python train.py --train_examples=194171 --bias="all" --qk_norm=false --inner_norm=false --optimizer="soap" --beta1=0.9 --weight_decay=0.0
Rows from block 2, named by matrix and row number. Rows with one number belong to one neuron. Each number is 128 + 32 x the weight over its row's rms, rounded and kept within 0 to 255. All counts start at 0. Numbers have three digits each. After the name is the row's rms in percent of the matrix's.
# fc1: MLP up (model.blocks.2.mlp.fc1.weight, 576x192), inputs 0-95
# fc2: MLP down (model.blocks.2.mlp.fc2.weight, 192x576, transposed), outputs 0-95
fc1.465 105:091161152102074147138104165111128135136130135144068158169140147225064074093106112149140153106143129135131103109148102103132086169129138161105104154191083134114163145129128149099102121192187181184162170099107108066111114108140160142108108114100147103119118141109168098163138164087144109113
fc1.466 086:130158177113144133122202126144188076155114115105148116079128155156105147120094150138154158135103100089166130137128138122180127151115120145164098097226158146142138137104138146121137109183117064107200083177161155127153096176169102124139149155107150107136098147083135123146217096138144184159
fc1.467 129:167084137072150118146117129131130103141111131124103071116165106130136118106113135152112157123119090110156105181140173113151114141101121041146137078123138142108097143058174124157122127155154175073111070139102127106117188109090132107142089152104128085143151142149084154125215120087189122143
fc1.468 088:122175129199122147131132115109106179193086184120159141051123144172154077137108096136128107140154135102108167146151081125080143129108171119132157102101093125070136129163161100136218150136128152140138137190170104139107122131135181069125150183106097117116129101112174167163111098145089145114
fc1.469 101:085128129109145113118114142066169175158093112175106072158105146137130143132142123184147110165186109104144094150107124126120086093098140161101057136107152107169100149163135140146120104087152126110110120105128109131105141104159136139129170177133127079082121083105112160133179113143119172117
fc1.470 063:158142141193115115170113153097183115149178125082088095092134093137145134087125121134190142145164108186053166182137148168153156155193101050144117115103173108103151114189124157098075155082189113169134127128074184171184155097138175095114156169126144182099177155083141113137133151140146190149
fc1.471 121:143197099125080110112111101115120113148069153175049182070124113139142142117183126092140154131151136134094088128132096126141180140107133178101149142124107158184076122069191110145187085145114159142141128170125116117169067109126135100193150155094059113127116157067144132191115129108115143156
fc1.472 110:152085190084109152091084114133122136127121175124100161093121116149143129149067149095154113179184131163138109119088068190153118114077134171126125080144176089137118174135109119137121136153109113167140119128135067105193070155141121130147144144199098130118116137086171123066030067205101166124
fc1.473 080:194168201171082143107208158147152116115161096123137149120095130121135113111063191097090099158157152143176072140151179120181103112107133158174199092187160125119095130135135116120111107156126140134127145156152169112138091191155115095146126191142123085125107128147124096136143076135136157154
fc1.474 111:090116107173150160105171073158156105107183117138131170127128126180165150143182157119151169164162113116112119124138171138210119186125117148100146195068113130116161176084099137071151122152145089163082096162172178084141097156131153107068129102098111101167148104122137137100097115112148109180
fc1.475 087:085102147142187127105119115144140195113126108100106117101206149183134108121148094127151117165109145091093094092125114178138154175123121117170179147153137095156177084208123139076079110139132111199097126105134093136159126186128116095130116173133115178140149205171161089100139136119118146179
fc1.476 120:120121136150112157130051116144108112109133122192068137171161148156127101134165146112120163145152144136195186150099070156159127122133124144114129088136103088064109120096078163149103108191143112097135107159126127161074124145140151149139140131153119087134102121182153133120067126096147154143
fc1.477 089:084117095114118127140159121135165137074104144121141137097108085170151133099122101114089095105136148072078169119154082132138143165088113101129101099128112106134168113103178012129097103092137103161154095119130122133088091155136165091109124139092147138065084167155110114175035146113102125152
fc1.478 101:147122106105110097143150054106168100128099138154178150154096136094069074097141132113109118096145140142102079154152120080157131145108127111072103144075049115127139090153165132155135170136118136161142102138127129149158122068145185105150197137148176134110134110115051123152155191140118049111
fc1.479 119:126142100165085115084118141163175074135146165187169121144104158094118144152137130137176181120102127131150116139139173158142146093147140149079117118122196238097098100209133107163134129171166151159177117206153104123105118156105128106119103134150152133160158113132170172096105158155096146193
fc1.480 106:144125112160123110088135133211194129120115126120138090128113112132191151110158149097117056077071136101174122107120127097182145134131170099130189071105176164126093098123120093171134119145085045091091094117105077079160123084147135111147098127099171114094103116129115095187156190118135109129
fc1.481 102:188096153130205123115174184083056119115128116146148138080149106078095119124136095111114068157156142109168141134107166179144183154169112122119088207099133084146122117144113149081135119121131094152125169136121177204096149081089104164108153068150105093137126050096128117143085140127034115136
fc1.482 109:164110135111125179093096104127134115080104154134057068132183187110064166155148144087160145089081121091179101109115094144137124097099154159102136147172099181080122120082149073108140143128163107140129137179125104094166115082138141189109129160146153137189129134135091169213140141115092144096
fc1.483 084:145155142158109120145120132090142099163153122173161135090160154089158148115086162144062100094112113159116079092153117115149141146138102116148103191171118129096097100098058160102097144053163149159132156109142165168113066087077219141145160142136166104058093167141166142140143100096151109167
fc1.484 121:129119152174155099172085110085071102076107149115148123060134127133139165140101120104141098068136134140150075131133166145131158143067121184140106176129145114115162104147112099105176110162134121185123162165109094106111090075091165092174132114045113125108104144108093158096100150188198101105
fc1.485 112:100127111225133122130065122129129057099097194128145124145153122132088129148165075111111207158092117092111151148074151056129167082147135079127251130083120115124160103129128195154117143181127129117131107169093142119080133152125161109141141121148154129170137182101124171142094166156159127140
fc1.486 138:101069133072148110074175096132145166089133155159088119038165093082145126140181113135095130059120102123067170123163087164154122154089087160076086123122142177161138135125135137141107142142149099104100225082103113155168133130128121133076155120097126082096136136206157072108116121167134109133
fc1.487 097:122160143146079197053121152137149110122155102151033135112114160103131144163110124132141095089114125137113141106122106202174117151084168136150156104147165162106182098112148163070166085086095108119121087120115137191117070127127078143115118141100144110127132142084111090137193141155173088137
fc1.488 090:120122164108119089082096114134116096146137108139147123159132149158081149160092095114160173174150137052123131094081093172113064147153162137083134086108123131063156147130115161084102091121132148084096047103147092106128154174086093083105146098126140148139108118138103106101146107138165154141
fc1.489 090:084084089130118062058159124148130105152109083103140071112116143121102184157172149128130108091104135134117145121120103088157141146108136191194076106091176167052179121106125061106190136164159171088151121084118159120191131124155169119100105131138112064135150124145097094116132118158147083114
fc1.490 094:168130137108087158115103123173106073094177174133146106107114219132048131129162154156108135101094122115160104082110134102109077115080118162114136027159179131108127080038102089113115120148144116087131084122119064104048119062142107089152133080168111087150154119143123143154133123074102113086
fc1.491 114:077122167153164118147167153160170189107140095104147193136126132107188150148124185092121097136136141148131121184104122142142131081102161121044100139036141092084091110134106120145047118203128130091049086160152078155158140113156112165154171109117103135181120066137103064128184137120100143102
fc1.492 106:104189103076127140081156104193158086188128087124160120118149156110107207090108139120113135135161100064106092085122188111110120185083153148133117134122134178119125095069136147116120148164105122139119092152118142097076115120141099106150141106196154132107123046222095076114160118156108136125
fc1.493 095:183097046123131140131153179075206108136122099117106136169145179112171135131158106143142106129087126099114151079154082102119196104144140090155230120138117133096157186107126121156124082123168091134143139094128156199175127096110162145125127127153116150170089091116126127116150112103108107092
fc1.494 093:085139119159103131137078086112161088112059086090056090074136118107222138147099097159107123139079098190228214124138138168119116109086098108142173198082126131168112163132119124078118168122110123157146139120101089090140134101137049086171127126099126117092138136104121157118156102116119149137
fc1.495 080:167109117133073106124210097142121163121142180134185072125163090101072095159126081110120122163100143156142088174138135066111140140073170103129100116103117175151125090166132068124176143144115096134109205125131091145151143114128146095080195134066160168113166128062151124093053138147086142120
fc1.496 097:112188075063100135113135167153166120145092130108105158148118163131121146116124038086117106034087131113114076132156119135122099120147118120138155177106146157133127179115123129129160142166180177126131119163191145151156107088093104161136140114139108135107180141132141158150156108050108204146
fc1.497 098:127124142174107117078183120129115072152149113145159102143138148151079098109169180101146101174104120141090118137049153153178151165102155129091105138140109124066140098058129103113143138146125099148130127171056105154077127154170161151136109188124078186114138101105153087097177128141164181102
fc1.498 071:112134119168108146166091086127117141100139086073175125146158088103161133180141208112147165142062120143107122076130095230105166164125124137121149128131134100127109171121164113126103116173067150130167133159092108157115138174152135158156114137194149129114089094130061140177069065154181127134
fc1.499 133:077131113187137108099124143144196142122142129100203103167160068107098095146080131080102108078128147153140086155116138145089070138178142102112103083101137136140131117081113122058148111156130134180123094138093078123110089127143181116140128191120131103095119108076141121082122158181072128122
fc1.500 102:106172162064156087100155151111103120113119110144126132145161124133090071139130132156088093116123095111101115148140167135157164146178142063078132089112134176081108184065188145145172161108135105104088122104140162130156115198125159092150063140111102139091157124149118148179073105115170113133
fc1.501 118:135132090154144136124118154149137107108107109108159164044166112124184089116136130128089140111142089144112137119153146057128176133077169126151138140150076177058162175081123063176167130129113099137092108160182179160145100125086146142131095163177105157118143112151157123137063064111078128108
fc1.502 117:170150154154086144128057096128137151133102100143138049094111107162131056187129154111119120122148103100171141124121151129145199151072118153188126123111127116179158196112075134150117149111123164158163160088170107136181161155108072157128091113141114072172185154099165123171111113155124141142
fc1.503 115:125172115117085139148155090139222146127140138184085127108116140149115114167137071164112155159118194117089092168139124128186131119117116107143180080111118104123122193069166092157091113103125115158147141129123124156156121185137108125149116122140126092061117121139123144064085100132167150169
fc1.504 097:160102168130104191143128106178142121161170108144111056138145183101127123087184089101072114114106121126106126106167148078152139125084155139136130072084138142072137075038139093128147103204122060132142158141114186097105124078154184120101131147119084116173158147139148108135083118099167153149
fc1.505 081:120120133126115133103182100131138107063154118069173117112124164168074084149088183091131182131145145115086122168118146095112181132119120069102176115085118151154138065122126092107065113140085142128077174156122147123078117099175111159142098121152132124157122121128194148176167145123142040122
fc1.507 114:128176072137115110113101123020092131141169126062160120058136124062179128128095108131140104126136113142130161124093110079134134107108138116138113131128140091065136165154150136120132116146157139100124090124083146145086144143107192105137117189126140145097103131161145071123142082086124158072
fc1.508 091:086134139103106177109127123132119195182111109108089081123160154164079143083120123166164107192121129133162085153100196107093107080098129089134078179117108138095123117057138128093139131154133089165129094122121135164057142159136147084080148088116166166107115152170181037087133038112100107123
fc1.509 094:103134124146158167107164122148144083135050141088117140095100147068075156176164137117148169131133118127136155083144134110107149120146143123149121147115078124096153103035156102115074101130088155105090174118073175146124113146187154134089117124165150149187153069089124114163129096183154141104
fc1.510 079:151121166107140133090104099138098118147099168150142082127082067142190129148099136150105153169129122136164113150101150143139070129098144144101130101126107131116092072137111164092081092111109107238136109108117134170100157071177131140117131119112161119168134135138203152155104141148125097172
fc1.511 095:121169051122163128161119119117147122140124202158147121108088172165163117088134150095118080112113142090180176149098136105116148143131086105115177187149119158149119121160054108121189085212096088190167145166103144133114107118140086036137165157114095145083123124077114147146124183162143110152
fc1.512 070:128158125137138181135183181117142100153171085158134105072215182115093103140148083086134127178128105088157147125065088154165067174104165207150165149103146139122151100141119157142158062145178080146120141135097110194072104178152169109109116171156141123095134113121160112119075134108136125083
fc1.513 089:058196115135121192138174135071101107152146138157158114123121104150110187130054143143074120079145132122130168075140079133123194086057174110111146132155156094126164107126166078066170099153116144097122115211135113118155125211129104126104114126161096102099146089126167114161182123133118100115
fc1.514 087:149126116064125144180146137149137152117102127142136091112125196131099162144090166135146124111123137100180135023173145141132117123153110142103175151130099119126145152062108136075195165138154131132125146138110210158149135122092134111122162129059139120114145220134114063103161107159174122129
fc1.515 100:106161127106150174146151131124062111119138132068130080136118100092084135106117118127102167116136101126131115164142055111142097158105163113141100190128093129070133139079132160133143054152067191123108119073141117075090158134136131090115121120140133149145110096102140088154124118109201172114
fc1.516 087:173164111187163157157154176080140137172092081107131111083153166096104135095139127124083176189069142126111133147165098112081140167160172113175014173174125168153161151087136155134108083105115119105120094139086105144088147124122158169098160097110085130116131137134122145111109149153134143103
fc1.517 097:140110127135147077108132105082174157095132139154112156181182168107179139152111154128152068160084117121119155151115147164143132126070088117152110145180170099133116149194155140122158095163139174100112135138190105155115150118147148110141183131111151073160081189083140101125203094130096163103
fc1.518 083:188094112107134139085085183095080099046129154140151113144106137134131095162128073136144178143099144149174089143067059114175099203157148143111092108115120114129143140158146073130121112135093074109096149093113085123119135092130135097163109098031118100143146158113175119170085137110132144159
fc1.519 102:120092152177063166104158076117110058093139112162124101152136153119151156139129140146126151111145151138106157158157126189152092108156174175112093037127137103054137104089121149131192136137116121141177109159074080138094136082156079117123133193089127118110160098180089126112138131103113144106
fc1.520 113:118092125136140100129187153106124134093168118163193161204159072134063173153129152101103104173096156151201103157109145101075109114106125121136144114110117116110064158138091095084143140078147106158127152124134095156068155122127180077145122123111173147152129120153169071150132124132142119126
fc1.521 124:131214119164146156145138113094097105061099119107158160168096121115170121108092201112137130143078089096155133135042166141133118143118169091125129091137136106134128157138145128166164121117181099034073184125170125126113155142177142115082082114145104083155162107140084122123090127153102110059
fc1.522 101:114134173137106171115138108130157100153129117117063178167131124115089111104226092151139135170118141133117108091099166162129106140101172130150187075173111079107123157075142100095100088107119146141136165152110139125224138151117099080139096129172101129154117118087131108125146160122037115096
fc1.523 091:140124172197142152120128144054131087201143170137170143118141158144146147115129119127168130106127121154116141137151120149126054162118116078150123121128139176124114145086119112107120142094108159119158118110086095102091221123140191079107098119132173149170072136139176087151100151109125107143
fc1.524 069:121082116133127108171088102141139109127137148125161104158102134181131172199100131174113087133122097116197168187125131138178039121071135145093218119123148123153143139132172074130151110109129079117140151108052107175133160148111107129113089135113099136186092179132197149145136121141180126172
fc1.525 090:148137036062150141054160151123127104138212124142126111151119133053111124131136063128110140158153104127055143157151103159142138142132149151143113086140103142140168097068125128177204190163124049129147113111189121149119155061130106128116143080161157144128116124137142095100091109098165200125
fc1.526 113:136110101106113150095160138105086169102091104155120154094069075060099188122122139155179156146134064129150130152187103146116166161128152122123111124141161147128103139193094163157066146111126097150133131121151138120162103147145118181133143093123100138108141100152130173095100072143042111080
fc1.527 113:158121124106165121149131171134167106112085141127166115206113187147166129099160126173147158139114160146148180121058131153114176164101111182162109111185139113134187168122180173171115133156128121134126115209113142158212075099079114175139119123090144118121142205122127073137189123143116129190
fc1.528 097:140117039133128130121103071116153099137106077161092069165095128123136110077165143086092153158152091130097086109139141051172148145122129100142086156121150182103141109115128136159110072204135113077151134147082159093126135120155161138148098145134080163174139113160163122131122159139137120074
fc1.529 139:121155128177090143076198111152117049128116123189122088143177176117094166124181121137131193100137137134117112035135181131134115122164126170198113116137096141128108032133113127103087074095126137138155106200141149107041129137078088128099102146129121100199112089109112178090154146151130120105
fc1.530 087:089192163141179175083135154202144124120103149096133102137109122102180142109146128101151187114115099133213097102118136155134163136138168145138151151073126126125147203143155150119140148183106111145124139140108126123149052093177144127100141118149143117110115114149057100183184151125105117113
fc1.531 098:161123123167134137137198147086192096135134148124121105104135098121181138116130183081119089109129185066106118116097134131091121151161142133119131130125176089148080190135192125180091124090139088095151155090109107101081085108081115099162101169071108150133160101091152101133093112082188083159
fc1.532 107:142112167120079118152093164146123152102112054157110118165103130170082136123072128166143121108131122124172104101124131194115141136090116177125132121131120085118143118135156164154090152099156136103141139084130116090149052144078084134193127137066159101110129108177135086122146156084095123204
fc1.533 096:167138130184114134091115094066132153173146119140123103169099136124153126152153132122118147106140136110108155159125147107142097155126161154140068069113087166075085164097157144120129164123122151144162111090075113147152129127092152173073217117097155078155136150207097121167048154172108111087
fc2.465 104:138133184154138145118087130162182130161143104165138182135149115162177079126128119115154200095151086141146102133093143144097153138086144153150109141129077117176094116124065146090178153120163107089093124067101105150161123090144054139091145109138145162121151145126163133138078145127118119122
fc2.466 087:147148105129148180179138111089157142136116136149116110103076094110099176031114068137127131112180119121134124100107143105138150088070098131133125154137158150151085132142170149145141105112108071156114102144111090136097145099210130104106166124176135096052144085168116111125136071121100090130
fc2.467 126:122104164072170177159148170160086143095148084098166161109078145095194149122140144148076148168087153129109173139151105039148174137079138151095138098099112070144106136154104123167088095100160049113077132147145163094124131130139114171166113131060118153142166170125140118159154142135108185097
fc2.468 088:041116141127118148174120144096047144106170091158107130192069113124065125129092175143053102127135115157165154130162141148097166190084127074104085131085085089133127128141146119166142079061172122129066143176170155080126104160168104117094120107103174109082083198094112166163107141168061154095
fc2.469 111:109182193105142105123094117163105114096130098080116147118107118143192117089099198102065138175148123123111112146140115117120196143129150137160185138167134112111104134074086097112120150199204112169082111182168115114078115151111113125137160133058123053104137125147116097101069131154079123143
fc2.470 064:101082186089110127113097182143138144105139146111072115186128125111079179100117167116191162134140115114180122139121098162126072112105112119174144087153108176169153164083173122145149123138181157103111055132234106169128140135134100158098099129167101106154099129078166153140161112151129115145
fc2.471 112:125204203146119102099121170140091189064157109133189087221126066124133139125149145134086127118142158102130144127109108030131118129129136115130055088079133145130074152123103106129135111086138113131142134115123053113128092103141156135083186122080118100128143141139116140141144082104159129141
fc2.472 106:130081135183125115124122105116136178136124154139145119074140139129117153123129079095130146117103111153101127171124116212083160119098144097098137135089117137076152109065108097124096128134126135081181214148163101089094119112092180110121142118108103135163133101122130089093099099123115079140
fc2.473 090:105161102159138151123120103073156104153141208103105149106151096094080146150146157189138122147163110107150113132133078108136087110107142150115131125089152134106182139207131157141111083152156119087147127130115217115162166105081111130156184151190111128159176135077122111119124142083161120158
fc2.474 108:171153039152108061145127135141175103126110131144112175164101104158133171074124172125156106164092125133114106106137131070124117103107077078109116105108131088139169178121159166113125186076112182183098109155089206165128095095147137159135149084146131123126157089131143135146113098151120136129
fc2.475 083:172188163087100116143150184172105129130117158114142203130102110166077181148138083106129123167122111090102179164126112070093167140099135106144110146105136136101106113141072098130111088121091116121162146142164116148208156096133076146132160114219143146157150166167138128058147156148109113101
fc2.476 103:184113088085115090114103135139144114101128124175207121137167163120159149115133173109136165032097142117061113073099125090082078097126153175122080137149141090085074148071141126151098170105124111102090113154086069154122124135141128146094107166181158107116182098174163152161132121088132086068
fc2.477 098:104055091124120093099109137143094132170131127121134111088082149152115143128144202106129160150114130145098103119132154157133112101142122151140173083144112148075119134081155134150061073138063232150177131179140190122106108124116131136132121122204148185149109144096136149172185118124138113168
fc2.478 111:125074081118115163144139096098173075093132120108139148145105095130199114109121117092089123124140118184085107158110158157089165095170095143176131126089137145156140129112212045107114157165051207195093140091097048113147148128097127142144119109121110132134173083182119117117128113111197163130
fc2.479 135:091194068027139132119153089156118127126127161140096109192171116094085104135132121082136074033111133141148122110109143127113139196115130071108009164147110124102163088138100145159137076113162133089119114160148138159133122091120137128073099116116103159158054090132064175140125139181078116121
fc2.480 109:146110094104138101091106106090120145118106113169109130133138103120112134163146018165068111100175146106181127125122056115097069173114102156079138100136155133172099107168116146197110152152176053127155076130155187090126105063118110113089103146169110147114079129130110120140151154058085114118
fc2.481 097:156042114140101084108136110099050100133146088170213065114094187121098125154125135081125134099141145138130166130127162153145079122153131144143172126165086017156107149131135111165083110118145146144151156100112099104129127105173086099116196149094144191104087102116210111173090134096129135087
fc2.482 110:084079130132145073088135112132138109156155088141169098171119213096149113102148153074113099119159156146129125115120152157128152170102126141095040121135120137099114133133016100124156153137114051132144188061098068104134117130094155134109081139138105178136149117115130143127131134069106161187
fc2.483 093:140157127132162165146157155136176097163110123161082111121098142164140136033100138129095113071101129135116096132089097092105123176131091126098184136152130087101087151133159104137140144174120090071145152084102074143123105098130163124091126131192162112118036125203131112103159150122099189139
fc2.484 115:082155037165101122103121181196152131157122072122131181191152102109151124129164077123105104198154137122176147095133158102116112117083111144041141108104122116148170091224116126098126113127119165130136109165112129117105126141143143158100107130108145159137166107085170165141133152212118119161
fc2.485 116:187089138119135144129133163134177101082138086119142178093168102100159120173156070095148031123106138162138160150146109120141113105173115084145113155154137167162088144190169141085137216150141108129156091096110173058098127094066138111132063148097141159145112106186169115157129148110066111116
fc2.486 135:106148122166111154129103110065157125120112137117150149147163082107165159181116101138159150128167146148176126115107124044094088153172149152075123151120164099117143137081102073079142197137096118178161129109194041118127113102130132132144091131215133127106084157115116131132179128076124177141
fc2.487 097:073212173143121129125152132123149130142132158127113096131090167117147107114092115109138145246129139128104072158110069131103168181150124166138096140133107129146125121146088072151106134147139106180141058079221118086096116116132100170134161152154163139127090176112147199135128123144199132160
fc2.488 082:157124064093139133112119180083110092181121176122129160121103096159086129055118119139138102157174143137161112098131102164112152157145098112153141126084123150104115138141080161158155107133094080141076191083113133106117062153101161123171165156243128111095133096138152095117096112150132126086
fc2.489 087:095146113081149100110099129139104148134101149113100113080046102120148178131097107104110166109119100179170120169132063146144084135145163149094043114095156100113095135151133096121144177111188108089148127130101161128140118089088088112095163146098117194166182136129137146120103146077131162200
fc2.490 099:099143156100133086138147154120073173122133072128164077062140198145207104178131068074143172121131133094157074076147101126154114157067167119112135156129115090121126103107129112148137162115147031124167142125080144142131132130111150145140124115168145189137077105129126136112114128089131135110
fc2.491 118:192166063139168119108116145164094135144090132131118227049129103116140142142086128142141071027112136123089133133143138134115136167172099104148106156128126116108105115067124093103108143146125255123133117098135100143122121181137105154116111130090113094105172027099120130113118127169116136091
fc2.492 104:062112100126120116132127141169121155114111113076136174078131134113175170130163110137162187166141120100126130108087148145124077149176126134127147127116149159116102141116087028095089151069113089131157128091095147110160082169103152147062132092133139185141144092126081159140101110171158190114
fc2.493 094:177078180041149071101139067067166194103138174142095099121202105141058172132130102149090077143132097129106114124141177172135126118157128142135098124165119110148098085158092088133114148082166197139096152140122109109129130127160111082122105146051101169103210072110200122093096131069069120133
fc2.494 097:091164139160120061169103189151197082147145128117140154171096096171140122073133152130102137095084166121139174104136127068116101133160091088131159131133159078129178123174109117087181102115153172121162148144217097122138127051168132139093095140221128119117102145111062133132127105102133150098
fc2.495 091:106159126164106075120121115119153103153128187123083072128114121176208209162107129117063059100128133113130115181110196124130120121149114089079082131143148144118150120115143070099126126122112120166126099117105163123149151169158154113172104119131163106142190129154178153079139120162100130127
fc2.496 096:074147139155115122110107122140153099126096079108126139145136103130161094087101111101178144117072168134076138129102166079130143137130145120062082115123072177144140137146126065098136127086089130129166109105154145156114103176132080172091151102101117159140146187095053076154095184176118126149
fc2.497 096:080154129105150106122159110087127162122145120113167049184149127118164131118133165102113153145119123120144148130096103129106134122134108122139125164110222165121096109178076034080107197220140098124158119149115063153137115058084095130180157150137132111151109109169114118092082132116105076134
fc2.498 082:163179177101139113157136182093097143148118093065114118129118169180124187131118075169132118153163148167062094108130176094136131113098131148123092117092161123120120130125157158128175081137131136148148121141173110104105094045157144137125197149121189087155154185173201129132127064143120074118
fc2.499 130:131148000150140160145144088127182119145106129099117212140180113111116115173152125103150182106140117131127136159134139085107073116160100103175094097105085092154127154136171109125131107057131159127153098134098123149141107089178134078106126133052120196166078111083080113135165148111129124115
fc2.500 102:141101062100108097181110132131127133134078155138133138111094097134077122118108143136119123143129162098172103132069083173116195184131146104115158123121078094072117146106135119137120109128091146169052110090083102099133083174193152116098156162152104097152117119113107063125084159148105149092
fc2.501 110:174073048093165128151169095121181163156159095143181210073106124087086096165097189113135121119131118131138121183141158086158087169113115147094139120075199101126110128060091126103157063117119141125133167177174148158090158197118153101175116124085147116131135157186098061116152138057143106178
fc2.502 124:149158155098094112168120101121130124145136105091128063081124112142191155169122089101142097137136122127135093127165124178140115111096125116164120103142150145085084149143154152126145069105101112140126099207150160127046083147139146164129082111175150152144131076100100155116153153106113079135
fc2.503 124:120150088135144119149104130109069173145160154091140138091114060114034171086098132087127084132116130068130105130124063138139120226080101150148115117124102098080206146164107109150117086095176144122128109164111129108176170095156130094125144155117121137137143128158119116158077082061140160113
fc2.504 100:116157153116118106148099109132166218085148074119193110085104169157155116112143136094117110082114170125121171122108106031137120183130156094098128162137152118162114160063117084154132155060160101147150130109157110139141114153116120116114129158094129097115135128163136141107154143202119096153
fc2.505 077:107180140209095117146126116104177091134146109103113159095084218122169127151156163108109134186155145115182112180175109105148121215118100091124127138100145164121153128122145127157105103145144138151120112170142115148070170099177113104089091103100145152092165141105043102115168130100137160161
fc2.507 112:125194116116104133053164099127130103158134128095102115050084137118103138155116161134133155096078081145130116134180042150132144076110098113124061158177147066113146127081159195131129132148130176070102139141155171099100138172145116170150071106070118156100136131162153086148108152111122113132
fc2.508 100:176098166191100131177096096228140117164125139117134124119077075100178114155131131136127166108118173157191077187080131067181097155144129163119131149120083121129078083083064108126162076147138113135092170062137170106144087127105107181188113138111153108140114102135103119088150105122083087098
fc2.509 101:171100114125146152124147123138102148114130170091127114131077215094156113115144127176157151126167086136181124150145108115158157140154117114136130147099080109184161118106165146128110110073120088114110138128171055126062115119087093163112129116086172116119115198168048147181103134072087123151
fc2.510 091:147123198147064115149143106118120128115152122117184116179115133148098133103131136106128118098135165105094171131161074098137116111118124148127077118121112061133081128052113112088145106137133030137094142150123106140121121061132134150168108134147126090156091101164089117160130081181056118155
fc2.511 092:099163145135127151158084097067121120167126082145142151150159109109161164121148168095111084115073076145045131104094123052133097103108087164137157155106162099105167131191155116131127196145140111168102099176143115095123136111107070145169104153143174153120118130151110071139102094115095087168
fc2.512 072:118135113101118128147140045171160159143154136112117160103129140105079113159159163133110128220124163134167164145121122098109154145103100120105137116092106125098155130118115184093129029167107159082149159089172189078172103172151096167151129168098144136094124086075198108163156114155153139200
fc2.513 089:134098138193124147116154122130076115150124095134151023132152141167094113160140143157101133122148126108201117152144152104103126098118141176177147140058135118105138161188103028121168159154151123105141146146156119119119118179131089126175170126140139068177130172148152120140084106155134116176
fc2.514 096:135133194098111114141140107127220089125107145168042119112124179165112155128107118148130107154176135163126166138146158149138110095113162043161110110115087067144099126182191126130125197090062119059112109125083167154204120157081111085120145161145097112124078105119142107141150138176211112178
fc2.515 109:142083106181145124095121175098084155108114133141132164157098168086144110091161097156148134110134163111226170138141142140125158104146128135191175105113111130124136150090121184072144102097121144149125135105145186141126147095167091128141125143104104042102193147204148104127162086185067197172
fc2.516 089:137030097129113077134105064157148140076156108164123137084118071121173128149094133074115120059156117093070158135116128095138122115156138155093139126157158142121125155081184166137117059110131165159115154091147121134118102097112136126175086134027141104149069125162054116139135106160098098136
fc2.517 110:094063186172128124082101073170117086185161178124117156081113142123152092140109125130135111106073121178119105111174096077120124164130137115099112049098120144127119112175142043112117099138095133153107088083131111125145083087074113154111115153211175141170131073160107183147138160121140142117
fc2.518 085:067102143120115142102126139088059121161109115100157038157195149152113124151144088168120135067145130094099118157114146119162088111132072114144109088110111105128129149113185141166130113150170066155113122137156112157118099089142197103139107139177067166092095124105169124109070111088139134104
fc2.519 089:158133064099110086071111109080102169111104072173182097140218177100133113136169115148143151104158072085147141101109052162151070064134149130160096159119128065102106102122133106147105129059175123105107041176073068151137124137116119087115116165132094147103097060115159110114157118157164110128
fc2.520 118:097099085109133147137150135150150148094110174130118134129150172119082081125134134113148110148117133155165122110174137180160157059098141079149218150078119120170140101090112185144170075087128028104139063117133171134108169091118145124166076125109121150146122138057139129106154141106095162134
fc2.521 119:166078130121117136189142143127076124084105132113132159096082184104193135172151102159174078158146110097043121119097145097127169110140170095155100114102145116151118138105070127125158078128114088114112056148123104106176067132089172164161106104138128109144085107147125126191108126151160141111
fc2.522 108:159096115089122103138144136144134142165076208143070074147172107117169092080059155213118156164137134125078128147130022136134142107133144105131182097129082144137113142202156195119122144121157197166123155170178103177109147113104080155143131107100162132104115122124091158149141131126119093143
fc2.523 094:095126168093078126167140122161175130180154119116109104117135145129159093134119072125124172164035120108135081073123134177132143158129149124125079148162140059090101144047171047113113076161145125125074046089153064107163140122122152121164148144203086101093142145087123165158107160146189126124
fc2.524 065:186156144139128116164137097076142099115156066198179138140111199153104088054157106175136145096125125124154132118117128178171167149140138128159135140062122155136125156161094122129081169159140140093161136108145114169094127119127062112122109106111143068192108157149067183119126184159133146126
fc2.525 091:118134144138143117104143142150084177168111140085126177083191203106121140137139088130125112118138152117103188116140031074205160184131127109146145143098131081121105144105104142120155164085136161156119124139144099114189132101143159125139136104138122135171097128182064116102137124167129150094
fc2.526 114:078158084098147090097152081132085151114101145119185118114137148168168151070146162172114165133202094121172111155104117125140094055141115144163202174124130191108118163054112187064106123161085141153111133087161154156071157127134098103097142118159111131137071073130166156107135090127151098166
fc2.527 128:149077149113149105123126128148196157101108150146083077107133123110170114159134167132105159142125100137049114148130203081190134063109119148105184123117122077168106156156181106145109212161083109137128179157068108079155170137115165116148090181036141150121164080140142099109116081047145106092
fc2.528 096:133150174142140081101116116127136118080115126084152186044151195144146107125127099129124126164179135101096138129125131184119128157076159115160099151143123086157099147134122056121109138130117089153188045136164128114162131182120164164127093129104133091118138073118155159140160164186141102161
fc2.529 128:079113030165169159091126129137177106164123166134095055176127144117098090165130108100137125102122144121102131140087136101138089146153132087135067131138122148116154130125151119121132155157141137135120110115082077138141141058064116118109059124099149218119097099139092163165089127177038148142
fc2.530 086:113135109105122113107137148086142156187146120086115142038137105148097130085163117201062200146148132116104141102145129102127129100157141135198081113121109118131173109164160189102131106129096110137127136121101212095135116195119120101139140142162115116123100175129087141173121130129189163163
fc2.531 093:142138125146128133154126109121099083102146094110118183098206148144002110184134109179154143085117101155123138131123118076163149123182125164123159132153140171164121136125136083105129148080121157124097066079136129146158165157199114111125143094143129161098119075112112193112114135141149192125
fc2.532 099:139078127147128156135089116059081183142119104100102090129172005121110101105139136110118169163121141133134112125132093074095110075173139192113179128057097130112107097143126136142164122134083206112069149093138106105172142147085161141142139151194158102104127055108085128118056120104129148123
fc2.533 088:159061071172197156093092158077130108141165149099101185122095080148188117114097158126115099087115151107124074120147114087131094105123144121136098127108089170134121120130161040144129207126119165093111129134123157117208185199099125123156140140158132099182167145182132134098133180096114137137